A small self-supervised image encoder, trained from scratch.
Model: 24.4M parameters, 48-pixel images, arch resnet, norm batchnorm, activation silu, depths [4, 4, 4, 4], widths [64, 128, 256, 512].
Training: adamw at rate 0.0025, 14200 steps.
Data: trained on photos of arthropod specimens (BIOSCAN-5M), 9.3 epochs.
Rows from block 13 of a small self-supervised image encoder, named by matrix and row number. Rows with one number belong to one channel. Each number is 128 + 24 x the weight over its row's rms, rounded and kept within 0 to 255. All counts start at 0. Numbers have three digits each. After the name is the row's rms in percent of the matrix's.
After each channel's rows are labels from the 100 images, of 14976, where the channel reaches its highest value: "responds to" is what is common among them. Only what is clearly more common there than usual is listed. The data: photos of arthropod specimens (BIOSCAN-5M). In brackets: how many of the 100, against the usual share in percent.
# convs0: first 3x3 conv (model.blocks.13.convs.0.weight, 512x512x3x3, each kernel summed), inputs 384-511
# convs1: second 3x3 conv (model.blocks.13.convs.1.weight, 512x512x3x3, transposed, each kernel summed), outputs 384-511

convs0.36 101:123108086148145091157113136123121101135151090117171139119139110181149111119152160147112110129120110095127107114136148154142152143123127152138185091147110151125146143126102112137131146166132125109129147155150110100090088105155138090137124108154134139126134158063153089137128109140117126144146102174113106163116083171108132165085163122114131112134143081114138175118098185085084114137121
convs1.36 092:124090117136152085152133141117115135178137122094145142117123133127116126138161150135101112130096130140131120124141151154134100127114158139136151139144077146134168128153122109120161111140157119134151151121118077085108123135168141117143138121131150116106137157083133136181142106115170126114157118140129125114128147146136123129114152148139138109159140144079120063148085121086197109153131
responds to: class Arachnida (30 vs 4); order Trombidiformes (28 vs 1.4)

convs0.135 088:118100102142150103158144094103110093183103137099136097120154114147132112113160148133102160123108123131109110112141112143099124096127121143116100132150118218166104177141129104111114127142123133125145135178204087111164161129168103108099113117148115104112095135108118123113121086173160107118160112130116159152114136165114175117113147112117116095096117113101124133095097134136101119115141
convs1.135 108:136103151160131149110142146110152150171145162112106135160148123119105157144156162154114149145119101151161152137151105141102145106156145077160145144145103144145136167157117101094148120151135144151150143138108121107150152151158144114091165154161153095114139141118106165104107151162133138157143094155146100151151147161151163111159159141107166107150091151110108123152119109111139095096166
responds to: order Hymenoptera (42 vs 20.5)

convs0.159 105:102143091113159102134137107120099151135147147063158139156130135101098132144090143159147140158154149089168085142107099081141116142078115100093157105124143143141158134114157110130143076150142136146099141119143146125129119150122157093123117128158104162066135132138142092119118168113116129088154145107179106105100084115101125146138146092101173117090122086135125080103124145165103175125091
convs1.159 084:126139125138180075129135156112118123131135116044127215131119106120147116129095106133140122133176104102167123129128111105123172162104119103099157122118115126111136111121094087141143115162155123127138155118133170119114132145102125096133125121160109167114147107115119133145116149121136119084176125121103115161114131108053101151104151124093136116127144117139136172098087124151127118128104
responds to: order Coleoptera (98 vs 16.8); family Coccinellidae (31 vs 1.2)

convs0.113 138:124094098136135110148148107101121077171103131117135100099152100147147103103146135130100176122100117131105124093133116146088155099130116148134094120144108202160092168141125106112109136138116123120151122170191100106173157131164094099099117122148120087122103148098118128113109095173137088115161093139115165150115135169115159126094139114114120107111136105095141173112087125122102110125132
convs1.113 163:139108150148130127102147146106150166150135158128106114152155158120094146148157168145106161157107114159155158144143119151111128109150155107156137150153098140146146158144122106088136111147137150154144134141104115105166159157157141098081149151152161104111141162114104149097109132160148120146138088155147102141144145162155157108163157148101153102160090149105103098166110101099157097098149
responds to: order Hymenoptera (41 vs 20.5)

convs0.265 101:127117085128150089134150110111105110148108115100176118123167107142130114140111113165107141152130098093155109128115102138119192117114107158120145084122108160147141156135122106131127125137148101122128129153163135108145126149158130081109124122181123150096116163080139094125122125165113109113171096135142138156095085164114137161097129121113144106117138076104122179128094126109062120123114
convs1.265 074:134141128135185072113148161113149121139154139087127134127160165111127135143137132140111140174110116137159138143150118155103149141125144147139142155144094144133143131137094114130147102154185147150159136140115149103152138169153140066117139159171149140099153160104124132129123117155161103124163112135115110142132160153124132140120169136097138102139114124102109106151065102097142105119131
responds to: class Arachnida (31 vs 4)

convs0.368 069:146152153134120160114105185148128132096140092138132150121121131133127109144132115107131110136125114131132149118098127145129121166160132140106123132106120071094141087160108135141144134099145069121106182145077148134106135102091143151145119136101138121111153122124126136160154124093125151140100182128101108119140117113144098146123061156140118134144144192145136137176150142119158129149127
convs1.368 104:081113089127105107149107110127092103140050094095169096093130121141130102113131111100118119118113170107100092101098154128122074136117108137095078115143108118111086087102148136132106127102125117096112107103147124120107095083132089118109106088124103132126095107122136106131146072117116128095089109117118159099101096125093107135097110101124111137088136098134148132095131139143097150138097
responds to: order Coleoptera (49 vs 16.8)

convs0.69 110:129111107137156105115167104114117111152091140082152121134155126134130093111125129142117176138129145124136083120121087138104122125121129147097113118139100172162148151142136065097137119125126111133144121140173108101155153166154140074104095117158135125108115149104107076114119127171134122120170136123151114131119115151110146131112143112110132114093132113112122106086093138157084162128136
convs1.69 118:134078159159181124097162144104142118145150136036112170150138094122125135113128140147117159167116089140159128116137083137095152136139149082112129139132081132117134148134105076086151115162135134154148122115115097090138142163137150103087155143178134102105141143112095152116115145161138160134172111148111097167133143142111135136135171130092144098134113135116120134122100134120139100098136
responds to: order Hymenoptera (53 vs 20.5)

convs0.428 099:113128100134118104152147108101081106162153125110148089103150095142128127151144132141112163135123077134158128116126119138108184105136099126125103109122124167148101173134122132135107137136146088134126124171162166110176169132149096114095130120144118119102098152065127167123120106157126103103141075126113163170099100160125139135115136136113128086108102090099119197144113079108087093119114
convs1.428 111:155167146126124105098152146108147132149144141153130079140146201117123117167153150141122130160120126152162161152152134164092128129155149140156145155135125155157134141154113137132142124141172166153134161153116179120161162148142124100086119153143150136111156152100120136104125132141148068137115094133139096123134154155170139114163145163108130114151092153119106101161127100080114109113144
responds to: order Hymenoptera (52 vs 20.5)

convs0.495 124:116108101133136113154147098105113114198104144096134101118155094144115117119150156139115194118117127129108110119131119129121135100128116123130116111145134217160106187120142110112113117148117126125145121157208102118172141141169113112109122119152118115104105138093120123113117103171142108096153109128118164146101110163107165130119171107116129100100130082110134146095102148125111116130120
convs1.495 160:134123153150143125104152149098149161155138158117110129154148141100105156160143162142107166154123110156163161153150119143104131107146165102156152156158120141150154155149116111101150111158148159148155148142113135090154163150157149102092157148158152113103145156102105156091105156162154120136149095147144108136148158157143154103161171137095159097148083151096102123160096099105147106092156
responds to: order Hymenoptera (42 vs 20.5)

convs0.382 087:143139123123153143166093167163120126128103106150126146112123145148139115127156159131129119154131078076122135126065129142156109159127128155101140076149117117069128079109104123148122134169134130120090150143109127147090086062113152130161123119126138151111154138128155103150148127103093151130111129153131071137130076122115095156090135138141177131142147099140141146140136170105118118141068
convs1.382 073:089128095123134062171116134145085128193062094081154114090131160152128109129177133112133104140120148121107108126097162123137062155120127155112112142152116129131122102100146116142130143119135129098148093108138117117105103078161120102152124112121106150150113120132138128138151085100139155102127122116129170112116126147112094144108113115124138120106126116126154119123109132118163159169085
responds to: order Coleoptera (63 vs 16.8)

convs0.182 106:122128093131113107142138120096089102151137119120148094101157088143130129156137129146109160136123080130160136121127131142115199108136094127142116096119125163147102159128120132140107137137154090128134125183159162112177153134146100108099133126149122135104109158063134157122120107163116108104140081139112175169095092156128139141108137133114129088120115078103127215145104100094091094123112
convs1.182 109:148165137123126079102146149105150138135135144142132077124146206118120115165146142133115134158103124145158154160144135170102130132141147141157140153141124145152131127152113138132136117141179156146137155154113169110161150148140122083092110150143153136105152157073119124118127120145148058131108090130140104120127146148150129116156146166104130103143093139100106099161101113085121111118141
responds to: order Hymenoptera (51 vs 20.5)

convs0.52 090:121127089131167098155135105111110128148145155075140121147143110128094118134124144150124155165137143097146078143088105115132119122122113129094158097150129171142146157118150095118141089153135132149123130156168127109146122146151148098117109115146118152082115126088127081118110146139139123096165151114152131119111084130103161139125152092099157092075138096115121105080108169153096163117099
convs1.52 086:125119132163193087138134165110142118148158142057107172142138095106115139152123143135121142150144088119163130139136099112093162137128130093126162153146112130125148136124096088118153111178164134135163137135124147098137155137134151089120139133174134134092150103105110157121112169141151143112199119133106105155147150130104144135127160122078157091123127131116122176120084125130134113102125
responds to: class Arachnida (29 vs 4)

convs0.399 112:126090096151139092154135120129122089148123106107158134111142099176155098106158164142103133116110122119108098107144143161126147133139129150143147111147101170151125160139104101126122154151119119104156139161172095101117112127167133090129116105155139118134122150047133101126134092159130123148154105165106122166125116188114144151088165119115118098128129110111146190108098177096092116138149
convs1.399 115:140069137143147111129146137106128148177139140102126143140141110125110132131162151138087135144089131164134129126140132152120102127134166116143145140144049146132157144155124084094157110139140130155140145120113079081129135141176146120113152132144158101102129170072113145152144112135169131132137106157138118122135144152143139123145167156122142104157118156073124062156087109078201107140142
responds to: class Arachnida (27 vs 4)

convs0.101 113:130114092132172102136133123113124110147115155093156122151165111134117109124117123152108162165133130081150090146106110124123141116119118144100169099145123163147158143131142101114137105144146136134123149174172115112148120134148138095124109111170131141092124127101129076126116140143143120111174139119137151123112089140095179138111118108108143095110158091104121130091098157128097141124109
convs1.101 097:125098122165195084133117172111147114135162155049126176137148111115114145140125137140105148155121086108167129153130096123099155128130132093116160148163095125124154138135102080109153115153167126127163152145125126090144135130132148073122140137176149120092147107102114152128118149142144139119180116140110119157148141138090160134107129125081161089124120126091109149120072107125138101102128
responds to: class Arachnida (29 vs 4)

convs0.65 103:128115097136147099146155097104102116168119147085148109123153099145119111120142140147113168134121135116123096125121104133119148109128108150111125099140117197157124181129131093109129117144123112131141122158198109108158137157169131097105114116152120128092110155080121095116123111171131115102165123132132140146103095159116156142111160108105139105087129089106120150098100155131089142120117
convs1.65 110:131108153151168103112152155097148133158144145070114137148147121109110151153135152136108154160117099149164148133147111140088142125144153105145146161145100139131147148133101086099160103155159150150155133132115127084155157163155156085090158144173147115096145150094105157101108151151162129129172097145125102146143160155136150121141174131085147084140094141094108130155074119109144101089142
responds to: class Arachnida (25 vs 4)

convs0.340 087:137104092149142101151109145117126087134132112123176128120154099173152108119146140151104128133114088091125117120135148171130172123146119152150162091151113155135134155150106122141120150162134127103138157176159110106120104091155124090124131111176140132130131143054149108138134098152134118150147099166095151178122105169105167156086148124109114092136140097106138200126086174086089090128137
convs1.340 069:132091109146137081142120143118130141159131145106150110117143134129109130139176148143106123139093120142133124143146139167134098115127157135150142141167080136154149136175125101106137106129154119136158160134108089088132121127173126106124121133137179106090133150070120132166145097117162098125138118148136135113134146171141146130122122148118147087151130145077122065153077105070190115147148
responds to: class Arachnida (25 vs 4)

convs0.34 128:133110100140141104136158107109115087143106111114151111093154107150153098116141125144105154148112113116118111108122105153106170110133119174122105102137083170150124158138106094127122148138134104116149121158165111093145121137157125079105116121151126123108112166078133099116119098174116101129165094150128128157115098165116128146075140123117132111115142097098124183120080135107084123119124
convs1.34 124:138116137147163092119159149108145134157144134094118117138152150131111138142158156142106151163096110156148140134143116157106126140144159133138128157151071141132144145123109098106150105143156141161144117126111111100150145158166150097090149150155150116106146173098115153122138118153162119135153088146130104140137144165156139130145178151098142089153101141106106069168098108082167095118125
responds to: class Arachnida (26 vs 4)

convs0.497 117:121095095134142116146140109102123093168110136108135089112158100143128117113143138136103190130111116123116125107131123140105147104129118134134112112140125205164097177135135112116109125138125127116148130169190104113177149135159097106099120123152122105117099141094123126114115103169145096105164110132117179149109119159108179127106139113109121093104149092100134177105094129120110104129127
convs1.497 143:140118151148137120098145148103146168142130162126113117149149155113093151160141162137108163155113111147165158154142119145105127106148152103158148160159114140153151154154118111086136112142146154146153143149107130095168161151156145098083145145157162110106145153103103144094105142164144110139141089152142110138148147158142161099158155144095154099155080151090101113163097108101152102088154
responds to: order Hymenoptera (64 vs 20.5); family Trichogrammatidae (28 vs 1.2)

convs0.429 103:122105106140150101142149101105106113173111149086144112121150102148124106124143153143118177129121136123125096126128109136117140110128113139120127107144117211162119184133137094101126123143123111126146127166204108110155145153164123095109109112158125124106112151073117105111121108168137115112163124131129142149106100165110161137111158111103131099098121087106127151095102153130096136122127
convs1.429 111:136107155152166111112151147088146138163141145078114144153146121110113147149135151134101156161118106151172147130144113138093140124140162097151149156147095143128147149144106091100157100149152152160149142133113125085153152162154152096083156140168149112104146152087105159102103155152159125133157092153129102145145157154136157115144164134093149089147085146089110126155084117101149092086144
responds to: order Hymenoptera (42 vs 20.5)

convs0.279 093:137104115145139097163142105120114088153142127120137102096147098157150100107165140139100137131105118127096123099120127152102151110145125166121099108159097192146109177136103103112117150153105122128155124177176099099150130126166116095113109124138116101110098139085119123120119088168134119133167120160113144165127121164127144134091163115113135106105124132105121176109099151107094132117120
convs1.279 094:134091137152130119129139153115145144173149144119102105144144126127087137151166164146097145143094101159133144135143120152111122124157151115149135151149081141146140154125123080095140109142134130151143115124103090091142148146171146095085144134142158096107139147090107155121141129138155121147149077144140107133154141166162153119150160152101155077144100154097113096166123122098169100121135
responds to: class Arachnida (26 vs 4)

convs0.11 107:103125085139116100159147111102075109169163129091142085111141099141119128156152161134118180126123099141149121116129117129109145107130100115121112113128137184159090190129139125127103123141135091140126127158177156114182175132161096113088125115141116118108105140062128167119118110156136097095144077122120160154101090155121150128121148121117128090094093088099128162128104098127098101127111
convs1.11 135:156162160135128120101157142093149134162141141149124093154145180112125124173147159134122138156134123152169163143149131151084130124161148118163156158134135151157144146157112130125149121147162159160140159148113177123161176150146134114088130150147149133116160148106115146098115153142153084137132096143145097125142158155169150110169152157109141114158096160120110112164129112084107105101155
responds to: order Hymenoptera (48 vs 20.5)

convs0.334 140:128091104142136112153143110112122096173111130110138103110154093155140102101147148139105165117104126123103105106135123149106149104131121149136114112148117206161107179134127104109116135146113131118156126164208099111161137136169109096112111119158123099119112143097121118120122094178138105121168113146117160162112118170112161134094161112107121112113138095105144176095089155109104116135132
convs1.334 163:136098146152141115110149147100146163155138156115108125149152134116096151147151163139097162151105114158151155141144120146109124110143159107152142153155091143142153153143121096090143111145139146151147139134111111087152153151165145096088154145159161104103136162095102152103115139154159126139142088150143107133144146164146153109157163145101156092156079150080105097162091104101173100102147
responds to: class Arachnida (25 vs 4)

convs0.240 105:127109104134132108144155089100110110186105141101142101113162104145133112117143139134113186122116122125116102117132104138109150096125114155122104111143120211158104178135132102108116123139119116130143115160205102109172149146172113101100119125156122114108108148095117118111117099182132097109162098129126154151104110166114154131110151114107126101103128089102124152105100131126093116120127
convs1.240 125:134121156155152117100155153104153150153142155107107124155157145113112150152140158141107160163118112153157162141155112151102135111150157106154143159152114143138145153139115100103149109160149159151150134140111131099159150163152150098094160150164152110107148164111109157091106155163154123141155092154138102148147160155149156111160175136092151098148082143107105108163096105101149098087150
responds to: order Hymenoptera (48 vs 20.5)

convs0.10 072:101103089149143101165115131120100096155135099093182140137124120176141111116162176143113108115128129106133097119156151162131124135132123132134204115156125159150144157138125118129131156172122126104144186152162107097087111116155130103124122091170137128136137134047141098132134116136147124141143120160116108166117105172107156150110166120118108074131109111113137162103096198112103119133152
convs1.10 063:122067141151142115151136135106119140185140132086138180145126095125113130137160148135098110127106132150148126122146141142125112135120151091144181134134075149134177146180131092114158114138147121163140197119117072094106127136159139122124156115127158101105138152067115148167140137112182117135145130154131113125142157143134139120130140146149144114162131162074140079142100134082177097140152
responds to: class Arachnida (28 vs 4); order Trombidiformes (27 vs 1.4)

convs0.67 128:137088095150142099147130121115122082155130120115155115115156086163152098114142139149102142133114113110121112116132138162120178112142120149148141097150112182150125170140115112121119146154126128112149129172180105100140116124163119086117119113164133121121118148062137111126123100164137114136165105162113158179116099173110160146087161117103125095125141096103136205109092165085094118131133
convs1.67 135:147095121147145084124139150104142152159144147115123119134147138118103140148153154138089145146091115147148142143145129153114116119133159124151143155155080142145157141154115096097148106137153138143149144135110104082144142146168145093103138141149167110093140157059109137134130122140163108131146090149138113123140146162143154118143153153102150075153098148069107089163076096080182099125145
responds to: class Arachnida (25 vs 4)

convs0.85 123:129084103148147108150134118114115088173114128108146109118152094157138097106150153146101158131112124117116103115132130155116153107138119140135127107152117197163111174140125111111119140151123128113152138176200101108149130135165116090114114107169127112113114139077126121122125102175145108125166118146116158165117107170108170139090161115107123097119133102105138190098088159102103122134134
convs1.85 141:142095136151146108117137150096141155161141152109114129144150126113097147149151158140097155149105112151152150144146122147101122115140158101154148155155083144143152153152117092088151109141147141148149148135107113086148153144169147091092150143158169105093140154083103150117120135144162118134144084153142111133144149162141155109151153151098158085154084153076107106157087100095172102107149
responds to: class Arachnida (25 vs 4)

convs0.301 110:109125097135122111155148107094080097166147128102146086106151098141131129146147139140112171134123085136150121113128111132099166100132104126123105117129129181152096174131130125130103132138141095135129130168165154113180171128153090117088127119149117115107097143086128168120116107154133097104147076125114170160102095154120145129117138128116126091102098085097126184139107081120096097121113
convs1.301 133:156158151134125113098153145105153138151145145151126086147152195115124129169153159141123135163126122153166163154152131164084131122159147125160150156138132154156142148157111132123144120143172165158137160152109174122160168148146131105087126160145155133110155147113115142097117142147151072143125089139148099127138157156168148108165143165111140116154093157122109105161128093086110109102154
responds to: order Hymenoptera (62 vs 20.5)

convs0.26 083:133135106132155101141154074123095115146129134092137115130162116123120109139138131153122147164129111110141100123074079130125135123134113168088104090141102170140134161135133092116128117143140102148130110148169135108153141155161135090111104129146118144050107155071127113123126118164127118108170127126154127128117091132125141146112148116104168091077130114115115128122105148147081158124085
convs1.26 060:123129138152191091136146162118150118161163141051087132144143122118122138145137142138127134167128092141148139138140103137097158151151133114123123160141079136123122151120097077122145109155169136146167090122121149101143156151153145097105136141181140128109136127100113170128130144150153128130180114125109101158144157145135132144134171130082147085121121132122123148131100121121126123120121
responds to: class Arachnida (31 vs 4)