Weights of a small self-supervised image encoder: depths [4, 4, 4, 4], 14200 steps.
Rows from block 13 of a small self-supervised image encoder, named by matrix and row number. Rows with one number belong to one channel. Each number is 200 + 20 x the weight over its row's rms, rounded and kept within 0 to 999. All counts start at 0.
Before each channel's rows are labels from the 100 images, of 14976, where the channel reaches its highest value: "responds to" is what is common among them. Only what is clearly more common there than usual is listed. The data: photos of arthropod specimens (BIOSCAN-5M). In brackets: how many of the 100, against the usual share in percent.
# convs0: first 3x3 conv (model.blocks.13.convs.0.weight, 512x512x3x3, each kernel summed), inputs 256-383
# convs1: second 3x3 conv (model.blocks.13.convs.1.weight, 512x512x3x3, transposed, each kernel summed), outputs 256-383

responds to: order Hymenoptera (42 vs 20.5)
convs0.287,226,182,208,184,207,228,202,194,199,179,162,186,196,181,209,222,187,186,171,219,174,249,203,195,187,182,184,170,183,217,182,187,174,193,204,188,170,196,196,188,192,181,204,215,178,167,203,232,207,169,204,199,206,178,236,195,222,181,173,191,218,228,170,226,184,228,184,194,208,211,196,217,175,189,185,180,193,234,221,197,200,199,188,184,197,201,194,206,181,224,194,238,179,181,227,188,202,198,182,201,201,203,193,183,203,187,190,198,184,201,227,182,185,142,235,232,214,179,174,186,189,184,217,197,177,240,222,194
convs1.287,216,219,210,212,215,223,214,169,210,185,214,172,213,183,213,212,178,213,178,209,239,206,168,210,227,207,180,207,223,212,213,219,209,186,215,188,217,181,213,166,167,173,213,206,210,231,222,216,209,184,223,184,212,168,188,185,192,199,211,220,215,188,214,218,174,216,190,211,210,217,221,210,192,212,179,219,175,214,215,213,210,214,208,213,219,216,219,224,218,220,216,215,216,170,221,225,176,223,189,217,209,215,211,172,219,226,198,165,219,184,221,182,216,219,170,222,216,173,213,226,160,211,217,213,196,186,224,219

responds to: order Hymenoptera (42 vs 20.5)
convs0.255,225,185,204,186,206,229,209,193,204,189,171,193,200,194,220,233,184,177,175,206,178,241,215,193,206,183,191,197,184,199,177,182,169,197,235,190,140,212,193,200,182,198,221,207,196,170,197,229,203,166,205,207,214,168,222,209,207,194,176,187,223,225,174,230,184,219,180,192,203,206,197,223,187,194,185,179,185,229,232,191,191,201,194,183,198,204,181,205,193,240,200,245,191,180,225,166,209,208,180,203,181,188,210,194,229,176,199,194,184,213,222,186,194,151,242,239,226,197,183,198,188,189,207,207,179,237,219,180
convs1.255,214,200,207,212,217,210,204,173,180,191,217,165,217,180,226,208,169,197,179,205,243,229,172,201,225,203,185,210,221,226,211,218,198,202,214,181,198,194,220,189,172,169,198,187,223,225,206,201,212,185,225,171,212,162,184,187,182,225,220,203,219,189,222,220,171,210,195,211,209,217,223,211,191,212,182,221,196,208,225,213,196,212,215,216,211,223,208,224,214,220,210,220,205,167,218,217,184,233,186,217,208,205,206,170,238,223,224,174,212,193,231,194,203,219,173,213,213,184,209,230,173,199,221,216,222,186,225,212

responds to: order Hymenoptera (48 vs 20.5)
convs0.326,226,185,201,195,219,213,204,181,194,187,167,187,201,182,210,207,182,180,179,213,169,249,201,181,184,192,190,172,183,217,185,186,171,193,186,190,178,189,204,186,193,160,198,210,176,175,199,222,200,174,217,203,196,184,233,193,227,189,180,192,214,219,176,219,180,211,168,190,201,210,202,212,172,187,187,193,186,226,210,190,203,198,187,188,193,198,197,220,186,206,179,229,194,185,214,188,183,204,184,204,212,196,194,190,192,182,185,192,190,192,229,187,189,145,234,218,217,177,178,187,188,185,221,191,170,236,235,186
convs1.326,212,233,218,218,217,234,212,179,220,193,208,174,216,183,211,217,179,221,180,223,221,211,176,228,227,209,183,210,223,215,207,216,215,184,217,193,221,184,216,172,174,179,217,210,210,228,226,222,206,185,220,179,218,178,179,189,197,197,212,225,215,177,218,219,178,216,197,219,217,224,222,218,199,215,192,223,171,225,213,214,229,214,218,216,214,216,223,219,216,220,221,218,218,177,216,218,173,222,190,226,222,220,213,179,217,228,195,167,227,182,212,179,219,223,178,216,222,177,216,220,172,215,217,221,209,187,218,224

responds to: order Hymenoptera (45 vs 20.5)
convs0.278,226,223,212,167,220,247,194,206,182,247,176,184,181,167,222,211,198,185,216,206,176,223,211,197,196,196,176,194,158,201,155,192,188,210,211,189,181,206,169,189,184,195,160,211,218,186,201,231,202,178,204,182,207,200,210,209,198,177,198,183,227,222,196,246,220,226,181,181,211,241,178,244,175,192,220,197,184,229,212,224,190,222,232,174,225,192,203,195,179,217,216,228,164,196,216,169,192,185,191,201,165,214,199,173,219,158,186,199,198,220,223,180,175,182,221,211,201,188,200,213,157,190,210,210,197,247,223,175
convs1.278,238,232,218,194,231,210,208,182,195,211,229,172,206,167,210,206,185,212,212,200,211,194,172,198,208,213,183,215,215,220,231,228,217,199,211,186,213,186,231,186,171,175,206,193,244,203,216,209,230,192,206,175,199,181,205,181,174,203,217,200,218,194,187,212,193,225,185,200,212,229,197,225,164,207,206,214,178,197,206,229,196,231,249,193,238,207,204,226,217,217,198,207,196,192,226,256,185,189,195,207,192,213,210,189,217,197,201,184,191,179,230,171,216,233,198,218,202,152,205,227,174,217,214,213,206,176,217,216

responds to: order Coleoptera (53 vs 16.8)
convs0.372,213,213,193,201,190,172,197,205,204,261,191,208,188,257,212,200,196,178,221,157,207,204,208,184,207,199,195,235,189,188,175,203,186,217,221,174,156,210,141,220,205,186,189,208,215,209,172,188,193,187,240,200,203,202,209,237,141,261,211,181,193,208,199,223,215,162,199,197,186,213,183,192,208,179,220,210,209,179,182,186,177,199,214,204,202,205,166,211,215,201,211,218,216,186,176,143,229,199,194,212,182,177,222,197,240,183,230,207,213,236,150,227,196,239,182,190,215,219,214,212,176,196,199,201,195,216,220,163
convs1.372,207,216,202,207,206,205,172,211,183,226,216,200,201,198,175,181,195,195,200,168,215,237,182,200,204,203,210,207,197,223,215,209,231,213,189,159,193,227,225,230,205,204,190,177,241,181,192,189,193,205,206,164,204,187,191,231,149,267,219,192,192,209,218,191,190,162,175,206,206,203,210,194,155,195,209,228,211,185,185,202,219,208,252,215,213,156,192,201,200,177,181,189,192,220,189,206,200,198,210,259,224,191,193,164,205,192,251,213,189,209,139,233,209,230,168,176,200,199,199,213,218,203,199,189,237,201,196,218

responds to: order Hymenoptera (47 vs 20.5)
convs0.108,217,216,199,172,212,242,187,204,177,236,182,184,172,166,213,196,194,179,223,188,176,226,208,183,214,207,178,213,163,196,165,191,199,208,214,213,170,218,178,191,182,182,151,206,221,198,191,226,213,198,231,189,188,201,217,222,194,197,200,188,242,209,195,240,217,205,165,185,197,237,174,238,194,213,213,195,186,225,226,213,192,219,230,180,222,201,200,188,196,201,220,225,183,193,205,174,179,185,207,216,173,211,219,189,229,145,193,199,197,223,206,183,197,190,195,204,201,178,202,216,141,210,205,231,185,254,224,161
convs1.108,227,244,216,200,210,209,210,187,194,225,210,161,209,153,203,202,170,209,189,213,183,224,169,197,193,202,180,214,196,243,216,220,225,193,209,231,222,190,211,193,177,183,194,198,250,196,204,206,223,205,195,162,201,197,206,189,201,209,238,198,223,189,185,214,181,198,237,211,204,228,196,222,200,233,201,204,177,211,213,224,204,233,240,199,238,224,209,201,210,212,193,223,215,186,230,247,186,178,188,233,192,213,209,190,220,171,210,189,192,188,224,159,192,262,215,215,214,142,228,223,189,219,215,219,280,184,211,201

responds to: order Hymenoptera (45 vs 20.5)
convs0.488,203,178,194,168,163,238,204,215,216,169,200,198,190,194,220,214,203,187,192,213,209,197,203,198,190,190,197,197,212,207,197,203,209,202,229,186,170,205,207,209,209,224,230,190,209,190,212,221,198,211,150,167,196,188,213,191,210,168,210,181,228,182,179,233,208,240,194,178,206,216,205,227,194,203,183,143,208,226,240,216,155,215,192,183,213,205,161,180,183,228,213,217,176,193,250,202,221,202,189,189,142,200,178,196,215,216,214,211,156,206,247,195,196,232,177,208,212,209,201,206,213,190,193,205,210,247,205,218
convs1.488,218,178,196,187,192,185,222,195,172,168,187,179,210,163,231,205,216,197,177,191,169,204,184,195,200,188,186,214,183,203,199,202,229,192,213,201,205,204,187,186,190,190,212,208,204,203,217,190,201,208,190,205,188,188,179,189,183,165,230,191,201,179,188,238,203,233,206,185,200,211,199,213,185,212,177,183,212,189,207,208,121,196,155,182,198,191,200,208,195,223,208,205,174,189,242,200,174,195,202,177,101,199,199,192,232,197,210,214,193,191,264,189,191,221,188,222,223,173,204,196,192,199,206,199,188,201,212,189

responds to: order Hymenoptera (42 vs 20.5)
convs0.253,222,224,200,203,211,251,176,213,162,244,189,174,180,154,203,183,205,198,228,195,179,230,210,189,188,214,180,207,167,219,173,192,211,214,185,216,200,198,185,189,185,195,135,198,216,199,209,222,209,212,214,162,194,215,208,203,203,192,213,192,214,217,220,228,221,207,173,208,194,236,188,222,187,207,224,192,190,222,191,227,207,229,238,193,226,199,194,186,182,182,200,214,178,209,207,185,181,168,211,211,184,222,193,188,193,158,185,200,188,214,197,178,186,191,212,209,200,171,209,204,151,207,207,208,195,244,220,174
convs1.253,232,249,226,201,215,219,212,195,226,207,197,169,207,163,197,218,186,217,199,211,185,206,177,205,174,206,180,213,205,231,228,231,241,184,201,206,220,172,217,174,185,189,216,209,217,184,227,214,241,208,186,177,201,200,207,178,207,175,223,209,206,189,178,205,188,204,212,209,208,213,193,213,175,214,209,191,170,212,200,221,226,230,248,210,242,213,210,215,213,212,201,210,216,197,221,238,194,168,182,222,213,217,203,194,176,169,194,199,190,184,214,165,193,281,216,224,211,126,233,196,186,230,218,215,211,187,205,197

responds to: class Arachnida (25 vs 4)
convs0.423,234,188,206,183,203,234,200,192,200,185,172,186,195,182,209,213,187,189,181,220,162,250,204,196,183,186,180,171,183,212,170,187,167,194,196,184,164,197,191,189,190,179,196,215,178,172,198,235,200,167,202,194,200,182,224,192,216,181,182,191,218,227,172,235,192,229,186,194,201,212,196,222,166,188,187,176,194,223,221,202,198,203,194,185,192,192,194,205,173,214,194,239,175,184,219,190,193,190,188,200,200,200,194,187,195,188,181,197,187,207,234,182,187,134,228,221,216,182,184,187,185,181,215,194,179,241,223,191
convs1.423,221,225,214,214,223,221,223,174,216,192,215,171,219,186,218,209,177,219,181,218,234,208,171,218,220,207,181,207,223,223,216,210,224,193,217,192,227,181,219,181,178,180,221,209,212,223,219,215,205,184,221,191,214,181,190,183,189,201,226,229,214,184,213,221,180,214,188,226,219,223,218,213,196,226,186,231,181,213,219,224,217,222,215,214,223,214,231,228,220,226,212,217,221,178,226,246,184,226,189,217,212,220,216,183,222,229,195,183,234,175,233,177,211,229,156,225,212,181,213,221,176,213,221,218,196,183,226,221

responds to: order Coleoptera (65 vs 16.8)
convs0.133,219,209,201,218,213,181,228,177,198,221,197,194,165,200,221,200,201,181,194,157,212,203,201,195,192,219,195,197,193,258,214,201,190,203,187,194,252,177,219,186,194,205,201,194,197,178,212,184,208,215,169,173,212,195,178,202,214,257,219,217,172,189,231,184,174,180,146,206,206,212,201,185,195,189,208,228,187,181,173,177,205,185,219,193,181,208,206,228,209,182,151,206,216,209,216,165,240,220,198,196,156,207,190,206,198,172,198,204,163,179,188,199,186,228,165,195,204,205,207,201,173,188,213,194,212,202,224,218
convs1.133,190,232,218,213,200,200,188,232,178,234,221,192,172,180,187,192,211,198,203,155,198,196,193,207,193,187,180,229,212,195,198,219,205,216,188,169,220,195,170,189,200,200,184,182,192,203,226,182,212,217,191,162,203,219,183,187,199,215,212,185,167,180,201,191,213,188,193,199,210,201,192,191,177,176,220,199,161,195,181,190,184,176,226,182,159,205,185,173,205,194,210,211,217,188,202,191,227,218,202,205,162,184,201,190,185,201,201,183,172,197,183,199,206,241,227,200,194,200,228,179,187,188,195,187,231,202,203,208

responds to: class Arachnida (25 vs 4)
convs0.153,226,190,203,194,208,234,192,201,194,193,180,182,197,164,212,210,184,190,195,205,176,259,208,194,197,191,178,192,189,210,176,181,176,202,201,204,156,210,191,189,186,171,199,208,193,181,198,235,210,178,226,201,198,185,242,203,209,187,176,187,228,216,184,239,200,212,173,191,195,216,195,227,178,195,184,171,181,231,224,198,198,206,196,181,203,198,192,192,185,226,201,244,187,188,216,193,185,196,195,208,199,197,207,189,213,182,190,196,194,213,213,186,200,126,232,224,209,182,179,203,175,195,223,202,178,255,232,183
convs1.153,219,223,219,214,216,223,219,173,215,195,207,164,216,180,208,210,162,218,173,218,211,223,166,223,215,206,175,210,213,226,219,209,228,187,213,206,218,188,214,182,173,172,219,212,225,216,215,215,207,183,213,177,214,175,184,187,192,204,213,221,219,184,211,220,174,210,200,220,215,222,218,215,202,232,180,228,166,218,217,215,225,220,221,214,231,221,224,214,214,214,206,219,226,178,223,232,173,209,190,229,218,215,214,178,221,216,202,178,216,181,216,175,205,234,175,219,217,165,218,225,174,219,218,218,229,184,216,213